A small contrastive audio-text model, trained from scratch: 49.8 epochs.
Rows from block 3 of the audio encoder, named by matrix and row number. Rows with one number belong to one channel. Each number is 500 + 25 x the weight over its row's rms, rounded and kept within 0 to 999. All counts start at 0. Numbers have three digits each. After the name is the row's rms in percent of the matrix's.
# convs0: first 3x3 conv, stride 2 (encoder.blocks.3.convs.0.weight, 128x64x3x3), inputs 16-31, a 3x3 kernel for each
# convs1: second 3x3 conv (encoder.blocks.3.convs.1.weight, 128x128x3x3, transposed), outputs 15-29, a 3x3 kernel for each
convs0.0 100:465507529509506523484513508482497503516478477478473452522518496496514486505488463454471469498503507499496505498465472495496497500481483479539525517507462454499562461507486479499493460488483543515477459492486528467486514493473496473488498473486503486486512489481473480483474483458484466494536526482527510521478483519530529517511486516477506485586494517502526517485478485478483498525472481478473499527482523487492458449482458525483495
convs1.0 107:495522510506496481515519519502525529519498490501498510488490507517497493536537514499511505479508514504497502481460498494471483455479503469468490510482514527506552493506508512472476517522513454503501467495477553538545541544534489450485488527518547563521542523547481483489497510529484502499478517515494500518547519532501467454485474505536535540526525521508488502509501491491487491509516493487517529486509527
convs0.1 100:535490490501526535495452457467475474494485473488505514537537504490524503497477503482473459467476500469464453504491482490507505529517483476457458495483504470487479481481494468484493476464483501468478545509453481493467506488488492499497564565573497500505518498497553561553518476486496506509551465466506521512498470465501487479492514475499501513513492491573548513577518473545512478561560535493510483510509477502486497506518531492473490
convs1.1 087:483483477466511489500531517498520497505516484510510486555552524490500488490484495517506483516518477489527502533501502524535537472491459558596572513509504520525494517505531516493519527498520510507493475497507489483474522524500492535509489479462509517508501510483516537501517513498550515484510468459491509494487529513479500472525517499496480479508473455474511499466479486482497460531501488530518477518485459
convs0.2 107:545527566512514520471502501483484519506548539455452468559533520518493493545520539517515519486472489483492464492512520454468470523534537485504472447482508481473497523501512505528512482482503469478496514501527488463487481484467497492483495497484511502482517517507513505487454485478516528517514468470508519540482482477457486478468474481457471466512509530486495571502498526505522526521487487531500496496496515475468440467459476534532529
convs1.2 108:526531528524529517496483484484497498457486506480494502525519521525528545516509505509506504504532523507506497462489502505499516508524559474487470492490478542509484510508519529496482505498511446452477482488471582552532512483492456454459522506496519495477515514522532520530493508500487480469546520514540497505536528538513507487508520510537547530493476473487470492534539519562550547494508531503506484494492472
convs0.3 098:474461495496481484562499495526511515483514483513473453503490479539487504498506518537537524527546571516511523504496497493533508489474467530546526504504504495488487525537517467490524543508516496488486518475482473466501482476487478465460515501510517500500492483491490496490522519475581537491527491545496466469445459486473477479531486460486484478527483489499490495497533526545492523506503502481482484529527553516518467524464451465492534
convs1.3 095:538531516502513501491489501488472486482480486460440472528549528480483499518517529506490474478497481472455453477504486515479466518492489481474464499480500474491465535513520511522496529512500479487515512526524581532529476488455506479461512524493484484470496502490481479477508471430510511486491500492486525509481477527524543522481467471529536500531517498503507508498487488469452454529513523497451470465495475
convs0.4 109:477481508461514483506505497477471464537553468525495509464497478466486485508505469489516499493520496477494467472495521517504491511511499460492535566486496505513509515536509529484519467492512478459446501530510499533491495486495533507500515486456503498488500475469530507490495539454575520494544582470476464520500509509500486495508498497514509473531520527465451476479491449514599499474513499532539526516536517595523448499495483506487443
convs1.4 096:434489494489496499494522514495504503484505506461512489468482493460490491499497472545550525532503529497476490545560558467482478473473507520501517536527539507472500497477476515463482485493487555551515499518512497501495498494503490500468497520502525509500495529517533534556522489497532517513519460493485493496497529504460472490501507519463468477511518536510500505478471454496500481505498512486481530501511531
convs0.5 097:526521525525528549495507531462468474523506489506493503501486466511509525477487488526499483499478479521502497544546527569562550545521508466500514470530524498500505508490510516519498501481488515519488474474473501510463510518535535550593506513533579590590546552561514518525512485473506474514479485514477482505523505494491505503511499505485474499532497527480509473466500493483506490478457472498476483481459500545497536512483502504507520
convs1.5 096:501507503521517509491470462515502490474475478509507486531549533558556544502476468492489508509502505481509521489496488485489481501515502505509506490523526471472501477449441509485470536530502517509527491480500455470476495488473494491494493491485516506502474486478520536529471473507475461466528528507521506468502516505483490485522523530494496501498502508487485486510501499478494491466466474499504508491502500
convs0.6 095:481484487594550493530502496546551527566561494545505524477499497515484492526500448500522500493526511516508508498526529511512494504504512517489462478490455484490441493486475504490501560506539497495491538544507506494490521554525532534527512484457532514509553544537515467467536528460499478503468483503447505520521502476483519521522505489467452511509515502504475490479506524559515449491497497553517520504502470523483494512513501483499454
convs1.6 076:454478483498495480513515500506482470461513496498523500517533523517537527510513492512460462524475474500483475489488492501514489532509485475484488508534516519506479548502504523487494529515486504481497499476465511506475500510457509483462508511477487485496502513488462495460520504504514485464508473453510562525489493513492485522467462487502501518543518525494532504559536541501474486499483482494506519456488486
convs0.7 098:500533493475468493449466503493512467501509512485486568466480491501484453554546520452453466477493485518541502471502482472490499511512516485511472463505524499496504511471490515537528479482471489514486517533480485496503499499482505504468502510524523503489467465460512494478508544544489482489454475459503520489502514522497513505451474504566552516494497473468485464462496497503520473494496504538526488551512473442467458483490550582517512
convs1.7 101:465502482506495482471456467468514498456479467532532511472425437536531493528501511497507538497489511515503501488523524523497528483506509520461479529537539496515524495477503486496501464483480504500486497463479540507534511490497560541500485520512501510533519501492484484513472488481467511510484512507557514497501491459493502505516525511527520522469493506489458479535494530517500507492501500494502504494493523
convs0.8 104:506535522459431489515510500507519521480448483482477471537503520473485478479439447496512520481464466482476459488504515493500508497502502544516495466500497503533467495467500484494473497489483486516527468483481505503504474473501515511509511525547501504505477484481498507502531501481509501474548536520512525499497480474467462471509490463556552531560582556445463478479500497510517488504499494491500467492494485514517536508501475534489510
convs1.8 109:505494507572546520536521520548535541489505480498500498477456469495490474519510484473487501460484489519521500558546515518514512518515509480499504503496499536539553498503492480482490504500484513511516502508529498491481497482489491495472509513487479477472484485479544531517499501505521528516504479483509539513540519520496490499514502493543540536582543548522507510501503503500512507519507500490505524507505492
convs0.9 096:487468470518524531463490520542567538529494540451491491459478493500544531518509494503509502465494492463482513510529514542524518469473481461487531476488451490477488477508493513482503488494499483471502549512564486479459533494465537528520528509525508508524524506515485482490486471497480506516512532527542502494513522528483504488522516489505510531522512530499471452524540510522484497496504489494487523512490467500502508457495495423451463
convs1.9 086:491547516535537533501515531472482455464511498510506479501520508534519508510527538484490514475477460483498456531522484503495488493493469500507503516525501542512494542526529512516511511505473516498535494491484489495495529537533501524513488504505497490501509493490470464468516529490513498512516471454539539505486505508499515486495473479454457445491502475468497485489529526505506500550503499511539524496493471
convs0.10 099:487490512534524563473519533452518535485480533475528528454487531498491506475487539491505526486494518498498532522484494515502516502488508529543528546505484527515481532528534526508489506504514500515522526513510523508496473502521464477521484493520472500524445473522473486516504497492457481504451509523532481498515472494515485514474503496480483508453520506518473534463490555522454534488530490471477519478515544497502476453512517461493513
convs1.10 121:479481501496485508483497510469485471472519462499513498515505500500502498524540495503487486502511500514524504462477468496493499503485500487488486495497485530519479493474470497503466472446456465502471515502482504510481545508509510539519549528502495499466477472491505471474550521490514470477504498506523506526481530504475507487462487461484477485504484520521453511496499536492480467462484467481468458491459505
convs0.11 097:510522472558535515535494521513513462569545518510532538473476483458454444491484502491510503494513481485499499516507491523517500466469463497545523516499498456480496504505522523504537500489502511522505450488479526517511480474489528522504527508465546529512511492479499502491517515508513515519500493499487474499503519536535537538479503494494472473517501496534506506539495530498492513470519555421417422497464471533525503515498463403461527
convs1.11 104:501518519529531535462467477487470465515525537478512525468527517509529521438486447461506540475466478539546549513477509452462492510488523492478502521539543448457470494475465511493539502522529484485490430473437549520506508537507522509543492493472517524501505504496488504518475477494482470470518501503487504494485469451442427469484489512462482479491513496537548493562534497486501482488513495524531531481503536
convs0.12 096:483461448506514490530505506482503472467484504516503470474468479514539508539508510474477481463461466560547534501505502548522508477489491505467488526518511458488434573548557467481502522508481467467495474473519441484527504502509439491485500509492508519512530529524488493498476498501484485466512503516493517493469493472444471502517483552485480466470479510508507484468483455459481457482467487499491469500506524494458492474450459471492522
convs1.12 093:547532536525504512489474487499496492478476499471472495496522505493524538515522533520514515485493499478471485516533526510493477473517531480483467513518497548536533525499467531518499526516520473454446517523524504524534460475477495485464513506469535529530518524505451458462485470446509504497530527509474512511544540535523543528493498513550539529460449462547586555507520485470495489498523500464476480456482481
convs0.13 095:457501513546536501528534500500513469526515472455477436539505493476499526531520492534509501529488493489510493568559544496478492498473489553555551489469493548467454525538486483466488533473522560496490496497508505535488495487484474497493546540489498490492497478454482481465495473507442475460512485495507515503525483515545520520506489470483519479512536478509510518465460493475459497540491486445465499531499464506484506461463456473483497
convs1.13 100:514529523554526492515514521447460487463511550504547534462490468504496545479524465504511537467482504479497520508512526513490495474478469494490500519531531527528535509516515512509499468513504509496513507522499557522509507500492507457478485490480521537543498513512459461460498483483478517515509507524503564524509415445452452474477479491543511530493494495517512510538487489488459487509539481477518491518541539
convs0.14 099:455544533482506501502516446490504544488525520464483516490507521457486529425463537500521515483500503455466502500510512497513518527530518489514431545557510529528496507509505577502479509494526498527485470516481448491568471512519452526542444523517479496511485489501489499502509490451481533546488520473558516509518496511500488468479495507474498558467509551474516511498461507487521523507483518456472543449505561507473524504499509513506472
convs1.14 111:470486514507517524502484517471498461504522495534490491482494502486509497494491480535498454543536481515518498494510508526511529454466519513509478528511504515506527480461476496505474467450469490514486517500482540539499562538519421512511559519535488512480486471490496494486520483499512489504542495504530484521456517543504489466486502485501499502494476511525465507498506532478502500462480463456526465519450488
convs0.15 102:528497508501529512497555564535506473497478505519522517501474507485516536542475510482514512457486514456483466501468458470483511491494496536565527502522585447482473479514473477487486475498503471461495495473501501467459525504535470473473501479526540523509500493497485466485526466507485487487501487476528519503500486467512497474462437501497492518491493491505482519482481500504498490473496497509485519561482468483424473522503518502488469
convs1.15 099:437448458490479489504480474446459469478533526486543516507523531492521542493484514488491524494495489462446497414459491510479503559519510479474502472468492476488496509480550505498508468476498490499482499512501493510517476472510475476502479489486483481484486500507496475500514487480483477471492544510500487532530518482468484444509517529488481521505489514492525505513522529495490490475492472505462466478492462
convs0.16 113:486484460510505526459508543498510531458512516447518560494480465496512455465498509501492524482475531474487484497522516494501512497477492471473482504480498522551504504509512479481476510507474488500525485508490497494496503507492518514502517515511520500479476468454493484474550516489505554595528480501522506511498488506525481472525493482469482463541565594457468494513493489518542532516496462511536480505492504507530501482577525514487482
convs1.16 116:501501496512495532511518494476505486516536470490438472511488499473483481497504476498521507487496548543520464569557566511506510504485463492491516486478459502482509486473507489465497505474476510527495542536495489510503489471511477512471489500513489475469492499506561534541521479500506485500533478511503493454471531475476479504493491484502491487529511504541526494488502479530517471498492474474507510534501499
convs0.17 105:505491478527522499472464457433468427473449446509524534517536518536524537525581570487489488511486503517499475486497493517525534518514517499460519489517461566520508482467478496500503515493467503474517515456470517520556516488495514505499503505524494502506495493498500493495524495528456491483548499551451477493538536530459495487505469512532523512556504567523491475498512486500497515489491574572560567533515542552526516497489440490524562
convs1.17 104:489497532458469487492490495485523490485491475527521508469469467500479496497483505552548539500491494490501520471489458510503485505507485520529488500474493514498534479498503480520530484512544537523498473473487488500524550538538469452468492491486460476464518540544485507508508499481485481491464479489539532545537505520474487535503514483501504483528528491489512485493515502467462481490501482532534533542527507
convs0.18 100:480449457457477525480552465491507516484511549455474468547569532492505486462487480495477466504503478496497474511486490512469446458482500518490453524549517501482487524484465525537525493515533480523454503526490470460485510509490503520518487502488507507503493498504496495488497500477532541520530553518505476497492531522441481471481485445480502471455507480517530513492492461475486486442490487481480472474500495422487522544539516515501470
convs1.18 097:452475474466507506484509489495471465541524552528531545517561528503510516546480522515492492469508497483491473483502500462490492466495491479514510517531479513485466488494516469505488501481516500519491482485503501487487483503514510538563516457466511500504473491460534530526550501520482467465548513486491503448531530524495479491504524518497506534495498488509494476488535520526559546520478477465521485461471449
convs0.19 098:489495501496483491497473515511485483509506494482450474468487489491499499557541537504505480502536538447493475481471467474480485512487511486534515497492448492492532531529509472499510500478488496483472503517499539486536568531536529502485498493505492477481465478495494500518520486505498505516524532540509566565510508507540556554461487463497505522522507495556531505525525534483439465505519506513496517533538556512486495476476486518487495
convs1.19 112:475463479531528533545538516506518504498470491497516520497514526505479520515519485537523522493494523489491516532524514537512487498502522497489492501505515539539529497531513510483474505499509429431454519532482561539526474475445506467494485496502513516519499515514469480477520531532443468472508521525530534531492469492463456476487502506493506500514507502546556533518475474492497504442483497494476494479497517
convs0.20 099:505518468477486473504464460535531516481476455535481522513518499516518527541515526495496518519526541466476490518493487483527539457471484511524441544513500526530479529531480518524498520517538503505480488513522546548555536535552511543549483495467497489501495486479477473466475493464595548556460495457547522518486524538511477525525514479534486538501498475454473496526504499495512499518512491530529564490516531471484486546528535477515487
convs1.20 098:471480512463442473504516497485473503488494473497483518480476500504483487508491498501498494500504500502503475467484525549540543516503468465463463520488513464460471470477497497530512478485520487489490558523495459490514485480463468471486546536487503487484440465488474500483506474430502497519551557511507523525471511512537511470485511512492484474511513491475480470499515534498489506543523553515521540512484524
convs0.21 099:558505502514532489474468467533482489465477493497546535493505497467458490472490476464478462510521497500504501517504510462488490533515497519460475465533475534477462504486491532523507476474484484502496499479505468485487511528510478486505481472470490495486476477473496489490456458429491498503474475500527522523501484512482509502481501496517557528538482538492483521506505474514481507434480454472512503516484516438433425479503490518509496
convs1.21 097:503488508478471475499506504496508496482463450485503484471453472516504508530508485505533558453434479474483517516531508513514495472468482449459465501505504547512497474493509486484484485508506472479500480474496539508515516504482463460482502519493519506519505497504488483498486452495478520519479490476489493516533518495491451481554534494570564558516517484472468466518527559520507531524509489502506504499499499
convs0.22 098:532522531540520515602526558539529532527528533561528532532535527499482501506521515523523523485484496474462473466455453476503516487501495527541476489520496477531479515519508460503521504504460545548528503516494488507542484466464509476476564555525500480477540540531561549548466452479533490504502456457533511500488487480516528516460495484443454457499458483536526481575544511559511502512505488471466467480486484480492473520492493502498484
convs1.22 110:491492501496491487489470446512501484482504487525511501532515486511494495500504509507483489479486491474479468497505478494488465532512500478488469530522516521524510504487490531512486517500489469451468514516486523519499492494480502481478481498492450460457498491493466469463494488481505489471456449429515551536484512526490489517505508500485491480520514503514531542533499486480509498532506528469455456449466475
convs0.23 102:548519499500477529504505500543505507522509551455484507502536509493481517477518512509494490497493505482493492506508512524513504462475479560498518473481521517565499537547514520506534479492499534523521477445470489489491532522529532517511515505526496506496491479485485476473489523480495487516538487511464476505459485520510534520457476468492515524511483459500496525504518519497474485452489480434440459486511524491484493480492464474473465
convs1.23 104:507487465517516502480492483508527527496557536511539511499512505521533527489507494451505497493495482559576566537522509470455471496500510459462443538530526510503502501499508498498503523523521466476487492512498536524508500481458504481489526528542558545555533519522442449474471457483479501492538518520477475473482475477472480486501505535473483474456472480515495480482479471443467453463462477526519533508502507
convs0.24 097:506512488478473481526491494477501467495498501498526515514542526454494470506527493471496503498482464477505495479456475506516492550533519545543509502553527549443469510513539521534550499465501523498552458499488535525529451499508493504484482505510501517518524536538534536536496476474513491471491487559509513497435464512448464467502480496473543510539496540471488488515511518492475459500480495443493470528485520515502519491493499492513564
convs1.24 097:525501508486489477489463479526497445489489503470487496482529494535494503504491492486509528484488482467482506461464489476500491532525547515495490453448472524503500504528500494509507504491495497492476459464484553541514468496491535521535482485487519499493488497482544538538446479512498482480446456467507511504475480502480483486525508492516570501515509477479532532560554510530517528460465462562514514437470445
convs0.25 103:505501494482493513519498438509492477482508518546537478486474512528497492485493485525516491487512491470476485516491514465512506472460482525468498486495460589516508515522490483511518513501494503518528509493489536526506516493469496482476512508518487464455524521509511495500508500514594614435498480513496503487487525505501484481518501511522546486504508471542508516504500503489443468492484508509567488492512502495482487547509445471532543
convs1.25 095:508468490456474451516528516512477499504493502511515530505479472502481472539510536478469494509467473483505480472515481528527517506479461475515501502470523457468508500479475484499493502487492521520518557520512482477489517539459528522501499510492489483463482488503524490502530501453488491472523546526487554527525506488511523513500547507500512495533516532505492524520486479474477499518487532518474542459492490
convs0.26 095:466474465531541453490477453500494473530542473519504473537532529529543498512545527551504508495481453504487462554539494511506498486499486544537513506494506501476470512522492490478480501517500498527496518472475470549529485462500495494488500509490499497492491473469521503491551540496508470497479449458574602539486454472457473478532504489526504505445471455499505509491496503540509471540525471479466494495510493552543493443475494522521522
convs1.26 091:472500495536545517491521533495517529461517535500503500514540526502501526477519483458506511488502501508526516561546560449473461524516517498522546510548528509491486521527547526481501516487514519540555486523530466483494496472470530513519478481467489518522493508493487518514440437472512548544548504529483541480448475487491497496465468475541520527504483514444452448507508486502515487501511517481483466533530523
convs0.27 100:493477423507503514515497499478459466482470432486449435500487494446486512508491476476487476522499507511507490481505493512505496525510484510511464491507504543454468495517512517544481500494509493487515455497497551510479500518501464471466472473462465476459477499498519534544552523541520519499511477488501490477578600560529556522490464531462479477476485483525475449517508480483467483493480532510524504509509511440493484508520507484494515
convs1.27 075:491498509478478479479479482500523530491485493487480485523536499456488469491487483538525502534528527456480468521514496503507506525494485558525475524527517501509512527525464472485446515495481493489468475464455509523506492492490510497503473492487483474503446484446488532507475474503529527502510505488485492505496479474530500471513491531537492495492505499484497501525517529518503520531551525487486491477497454
convs0.28 103:502535471502507508519521522485562449484504505518540532497502538507491497520543508488514503477490504493493507487519496530526534496532506524554514465495512532539549519497506450466505554528533459465502505544533479527508505511535473492487481495490536531538442463490481496495425457504524519520571546445494494484538507473502536526461496496497475461539511473455485517452522497485517487474512545498478481527554484439460471479479517575520488
convs1.28 113:498546537494508495445466479523505494471514492480471479548535493543548496482503527556511508518523514520534491505518499487464484517503499479486503502462452501483469504497490473477473465470463483482490495508519547513516506478534565510498458508513507505494491481490517528509505537530486506503490487490550507459468474496457500555505469492462491504527511492481465520514495500508481464484480528507501509457457479
convs0.29 096:497489464500485511543510512496510481499517493548498497488479495507509489489496475550542516517506472481495474482492489529523502510508489526511428527483497459501490562550556503485489463521531491502498482453468477444489437454474513518532498505506512530533489490490491495504555535531496473521492477496481502521495518539466485521491497478517510562485481495523537493478473477481474486485470470535515562490501500500496493529501523464489471
convs1.29 099:504495503524509507491490501533538527473459496482474480480450464461467467499502497482475490509491471471475466500501489544545515507493490504472503515492508518507516509501527526529522494509507475489503536531521470510515480468471506516516484466450424452462545545555494526511551520465474455487572584519514543545518531519487504513490513490476479501468451462485486482494474486477472494518501518518537530481509510
convs0.30 094:501482519474456476518509502479480516545555504510498522502497501534524564485491478471486497498533541476504487473480483521506498482500524445477481494499506526530491453482487494488516492496507487479470545514555486481514495502481501477483534518499474483472497518504479492489500483496540500562501510512478490486496509503487475512465478448580488567532486474504500530506514490506534523487483484547497538453434448503505490566536525483462481
convs1.30 102:479495525486506522518504519501496505501475484501508514493481477492478465505519512460482492491484464464463475478482468561532511526488469528526505514476492524514526483493520502524519516518525502490512553518486448487517537521523504492487475484485460460483495479493527535526573540466495475513549546482505513516482520521541553520515525495482485490483478481516496491459442488463472499535531558486525528491478483
convs0.31 097:478478481498499529510501518473481436464469485496476475500513492502504523457486515506495470467488467481504489488478510494495502480468501483524501511520496491512513485545494507566537471515470495459478494508503517489527493496467456448423507509516513500494486481493514506503556551501496538517496509488493462496503492511490491489491499438479486504481496459471481505471470478472476499438477473477513517481501489498502474533544534482479441
convs1.31 094:521512512518518516504506513541540505473477483506454474447455459480502513508515513520521511514507484443456477551560549525497488477494503484448460516503504500494507503504491510512507530517478479479472468484487487503498492453481497489502512488495510493494541506516516509524496478498495490495550517493518510524484496516513509512542542528526521520480472480510505504515484481488511505541517535501518522477485486
convs0.32 102:486573533500462478529541487476489522471478467513494489486467470452513503493452484499500514478471489482484494491515511489493484480490515536491507464451546543532520492484513448516537495461486509510550483505526487471523473476476465513533484473488458476522491496515468469496537479522482523512500486492477468461492468501515537504475473491460512448539500512515494467474523582493469522494507533489515486504460461460526498507536495489493478
convs1.32 105:488476471490471508503488513510484498518497521493502468509498455522542516560530517500491539494527497477459501519540524459467473550524462515474457520507512456481490499499514443487512478494500508511445466491476496504514507487474525494528493533456489503510507513463488493510483483499555508461470464504448447485551555445454479477505503522466455442517519510548512544514512484571516510445453492529483534474485486
convs0.33 107:489489518494491478544528490482498490491503445516529502513514522523476486523542506459458485476499515489500488501520517465504482494511508518501490450466474543512523531472466502489483541590576495472547536459544530551512504501520443462493485492486516499497489499503475494499499536564518482480498496503443513528538524487493484506522498514545506537481491469490501498501474513513526456495503524569518544511491502574513479476507513486479467
convs1.33 115:508492509442481504519510532498507500467526483525539492481472503482503494484509490531521525538499517436448469515505538542509487521513511520507518476519541475477490500500492496500456484486471488525516551552504442479517475462532505496475463479520508500507492486513529490514473496486533571544478488485560497481478467502525528540508501509489482455481510542486485496516510517503530470497514528518482504507492513
convs0.34 096:474505478477486520506517521469522494453450462467472518481508475471495485505526530494495483505495498515506485499478487531533522524530505525487555502532525433467447505504513465503499469498462515483515532496517552533525488527514480506489472474449506517520472469476518520499529517510495493477462433469599559505493484491499510499536486498511502470534493525476491508472474491490481492601544531492501487545496495508505500501496489512505470
convs1.34 078:455467485501517515486486503514513548493485477529512501519514516452460472529468476515513513523555557471468506501514501533535546498505473515530492501494482471478507497518515484494489509509497516533524472479473499496515510511491477493499460455479484502504461461461498503530500518532476504486494523521518517501497488502523504488483487462522500495471502491494516529485485506489485498521516526502487514517531520
convs0.35 100:476489507492528504498506504454490491498525551468507481464463440470491478491512497462494513475507489505525530477491481509503514481490492488512496494544475507518533457487501480492530477519542487497451505537540462485485479468465485495505487491499492489495501501502488485491572540508495519516487490522475496525499499503512518475495497491530527492458463474485494495516514511488513523508482477468469456480457446531513517542541509506513535
convs1.35 098:535531491529562508527499520512508511536533490473483470502540503499491498482510483485507501522493487575601549539536510489513517515517539556561521540541515468481485464493490517489517490486500491488514491496486494520518506511502514498521448500508510516489532522519524538546467465476522497521502479507503506488501528518486494512480475487474468472465461496487465486468462461532516469487498495501543533513490514
convs0.36 099:452456444474477495461469475518514529502481487488478483519506512476497508479499521495492469511502491492490482482515503493490492511515528467482501437513520501470486492501503452468456503519507501481495457465476496453504498499510499501514507504513464475486500495502493494509472468446557535543509527543466477516481481472507502523502480472535511506533492497493467502468491484442463498504519512498477469529518546527533512505519478509494487
convs1.36 102:493491483494502494503513530511498501518506505464466464511520527541553542490501513482503499466480477494482487465452455483491493456485489498489513494486499514512508506513496471490487500501489481492488493488488508511512490481488482493482513530501533516518471484512472466468511518489490496490501483498494496500514510518488494499496476468488503507466480500511520551463470482475472483535554531506488474502514511
convs0.37 103:465473484495507513475482503490504520438456498523538539541548559530498488494524513446478502473456466480477483493494493508511504485467462454525568469495503491517536467495483505493478511516491463507500424479467480493477501524516531544524526524506505498494474469456499483494539522518528479501519474500516499504477503519487476479519495497496494490478484484472499536483473490492476483518502484492496474514513492499481506487449494521510520
convs1.37 088:492491480482499491487506502529511485513496476522530506558542535464469483507503514521507516492508493476490473516508526535519534467442457500501528477486503493499472520520523506473519494488494553549549507495508498512495513508513541540518489479457506511511490497505496494511502546523496483477506495469527548512493483483494512517544524500500487477505493468519512511518485498488489460543499474556534504481468462
convs0.38 100:442454478495511478476481490498505541477497468462520507495508515492504502507524504476500478521533540541554539485509510490494480453513513453460475527535470481472568495491498497512493532511523487466479518526503494475519510497486479485515511515521502496505491492498502512502505554532489510521566499510458467492505508502475528500470476467508511508549480540562528475530552483497513483459494523495469465583522563443515475454488515569489554
convs1.38 102:476485485504521525517495505500567499457439445446413445501509513483462487469477457557542520468463483465477496512528507553539508468479487507505500497476497539504515495488499513484502520542515456464483457469493600563538503507472468459475503524498508508491494498515490498472520534515489494495467471487539558585483468512514492528513480484537531535548528514487535508488492494470503498494495533521500508472485509
convs0.39 100:535518520525523475505500486500489499538518484501525507498534496493500522455457437523504493494497497492505496533538530489500500520501504596560543475464458486497478515529501485501499503475500521521484519503500460514480481489479489508513483482467535522523485501489509508515482491457470486502536521553484476492443450455472473486506492495535508508488489452534509478456508447506509501458489491442477527484512483501474497524528513465463474
convs1.39 108:495493517558553526486496511447467480494527553486503515468496491532517543496526503462473483481464466527542553503489502467475505474468484475488520501500507511498496508481468516516508519519526461462494472494517533512478493500510519483493481469484527528537477470473489512526489475499489511523561538534485500483477477481492495522457459477513515516520500521509510484478498487466476464483497501499526523481495530
convs0.40 106:457490505463527577548496499517505504477497471464430496474486485526506464470519554516484477511494495485482515499509523524498489494495511521472528523517464480522554508507507521511512529532529490491464546530460507527496525512488551510492491510536490506498498517492493505501458483504555530446475511497489511533496491472491474488493549530517542481442524568507540496503470533456452512468499520541520445450531567460525565527485484494483516
convs1.40 121:491468507511508510514504507525481493526472480498540516481469487466487511503493537533493520531506461470483475488507463556539542484502531503496482508489508536485505496474461484499461485463492539506468557537528511516462559566510446493489527493471505480468520495504526518523529526491472481453499543543509550516517512522478535524501535495504516502500475487501485502516479505480445506484504499469466552481494479
convs0.41 099:485492480485493485524493497541519564518512509550539543488471455480475475519527508519532510524544541499511492521517483506518517524531531487518480473503483469472504457484481461492481487517498521501517464481517481477477478467464495488493536530514486482464488502484489508514458472459529483501573497518525503504472488494527510531468494513515498520516484552475482511466484470500518523512485494511539558481460487489486500496521517509512562
convs1.41 090:483466499454470480507499496494482481523518518508481482518513506491478464495499480515515514482471478480494491458466477476488473548537517468494499487503507506534519492486507543524509528497494463447449538534513496482492465452443514484488527521483500483475510498519499502489523512481482485489507511498513537517498519516496489496479480477506500476503519524514527518503496496506503481493492494486503493483489512
convs0.42 099:526483459504488478511499545534471517486476495524494538486541509503491485487517511480509514480505497502523518542530530488494495536539514506464500496511468493481512504493505488511492461483473454510489496503486477494488498494486495483470494490493498487471503502504517512509500531539518518529505493516498464486523529551492486505506500491504504530527499543472523534459487493506510498488502493485536525514539559474471457557553534495470500
convs1.42 107:479491488495492492496517518477469468494496486458473496521564522514537508494521490518522521468488506469478473477481494486485479497480504512504489476497513510503470495518494500513546521500497497500476435448455550508504532535542541516490502526488503492481490503516481483476461496496501502470465466482526509502438446456443441471468448449467499477525522497485493473496500487476501473537528525524503511500522505
convs0.43 099:475484520541522548527521498466491502506474470478457463529522503485507546515492490495490458445442432446457429497494494511478486483488482508525501500524521485492533539540509448483459497503489525487512511489531541506540531527524530531547554553578475472498510506518520530562486506481492526515481503494447479482507500522473494481508525530476534533510537550535517531530550505549517535479477489461508545504503553458484473473533523501500498
convs1.43 094:501527508498512509474489511498503499483475450508530525537542552493460464492494501534521502524505500489499510503472501497513479505509495514524547461481481523501517499499542496492505495477491502503486511510522492514474517507493478495506518472483508529512461504516509512490508488501510464480481460480530530510464504498529524462491500501490510512511484462464478474500481487485488475532516479530525510475474477
convs0.44 102:494480490513481507480496481485472472494486515474479500524522475528515509511522520498505486506501481510520496521521496543520511501490492497477491532485486517515477497478518439460475496456471517559499536558484534524512590561532465478477482491496473483477515512509488500502468474501498537490464489500523538529506482478473484482473475456506479521482504504534566454506535482496519494476484478529505487501509516478455519472474518490468485
convs1.44 106:494460480522521533529548510484481494488464496495531544528524536477485468517511519548530508478463476500508515454456467511502485478508505527527532503483496510493489515510516494485462490508512501500532560534515485470488500516484540517497488475488489512496496500502530519507525515497504479494549537532535548528508500512479488512523521526525536514546519511514534505481471477490499540447467487485489513442476447
convs0.45 098:488465457503485465503519496504512512469481489507508516484491483488474497498488498493484470509522509489501522494510501493479481469475491510523500481516511492485482526537519485525523450466465544515561525545541489524476497504484483481469512504493488493501492480477506518507560461545463467473508523501488511503493496502474466502571509589465496480463501492510512543490477492464494520559544572510505513497502510518453528520515515538546491
convs1.45 115:460466479459447447484488479505531535509494472513522501538512495478489490516508524507489499554536517438417473515515495483498488475476480483491478489469468481474495460489496489503485491504501531486458482513508474468456483489476532560540498471493480478526514485483511524511493492507450445487495492506512482464489511498478478486485510515505509485489509516479511506488533522532528499533525513491510514527516538
convs0.46 113:489463467530505519511487499498507472508476496550508481510499480504524503518500516551507485531502497518475484479503500509509501477485485526528539522527541512481517534513545469493488507503508462532507515500489515518494543507471544503475526479470517488449520490464515496464532525487482508468517524472456456480576510528497487489518501502521515457529515496484504498544510471509497487518522524529534499481486504506490502497496505513510533
convs1.46 119:537501529504511511491487506471512495459521517467550556476471501473488502492538527486493516525504502521547548488477523521511540498539553482513564488501539532521547485468489487486509443476489505474493551531539473509521462497471517489493463494488494499507516499525488462521496485503475507536501540570447538520488475509479515565481476478490507478498483471502545514467499506466465485456453468500497524466476498
convs0.47 097:546535549480468464496513487538511532436495474490477448442440468508514529476492508489475450541522531480490495506508490502500509510514507481554550551499481488518498477494492544539565474481482466492473558545526485528521490475460526506523486489500498503504468479479522527520484497530480487477477503483467456479507523515457491507502465514475487493510517520482476468544570494521502517479481504542510529457502496474513504538484499476486491
convs1.47 105:445444482477451488465478459502472496509481490524529527465461450516524522493515499493467495478461510463466486487494501492494485522524468464446476523518537536506506549518500516505510492500478510470436482506494474501489513495471470499495553510504524504503518522516468504500479490485527520513529495496503470496478506484515499470529520508501504487475490502481483480515520554530541524547519532472476502516513530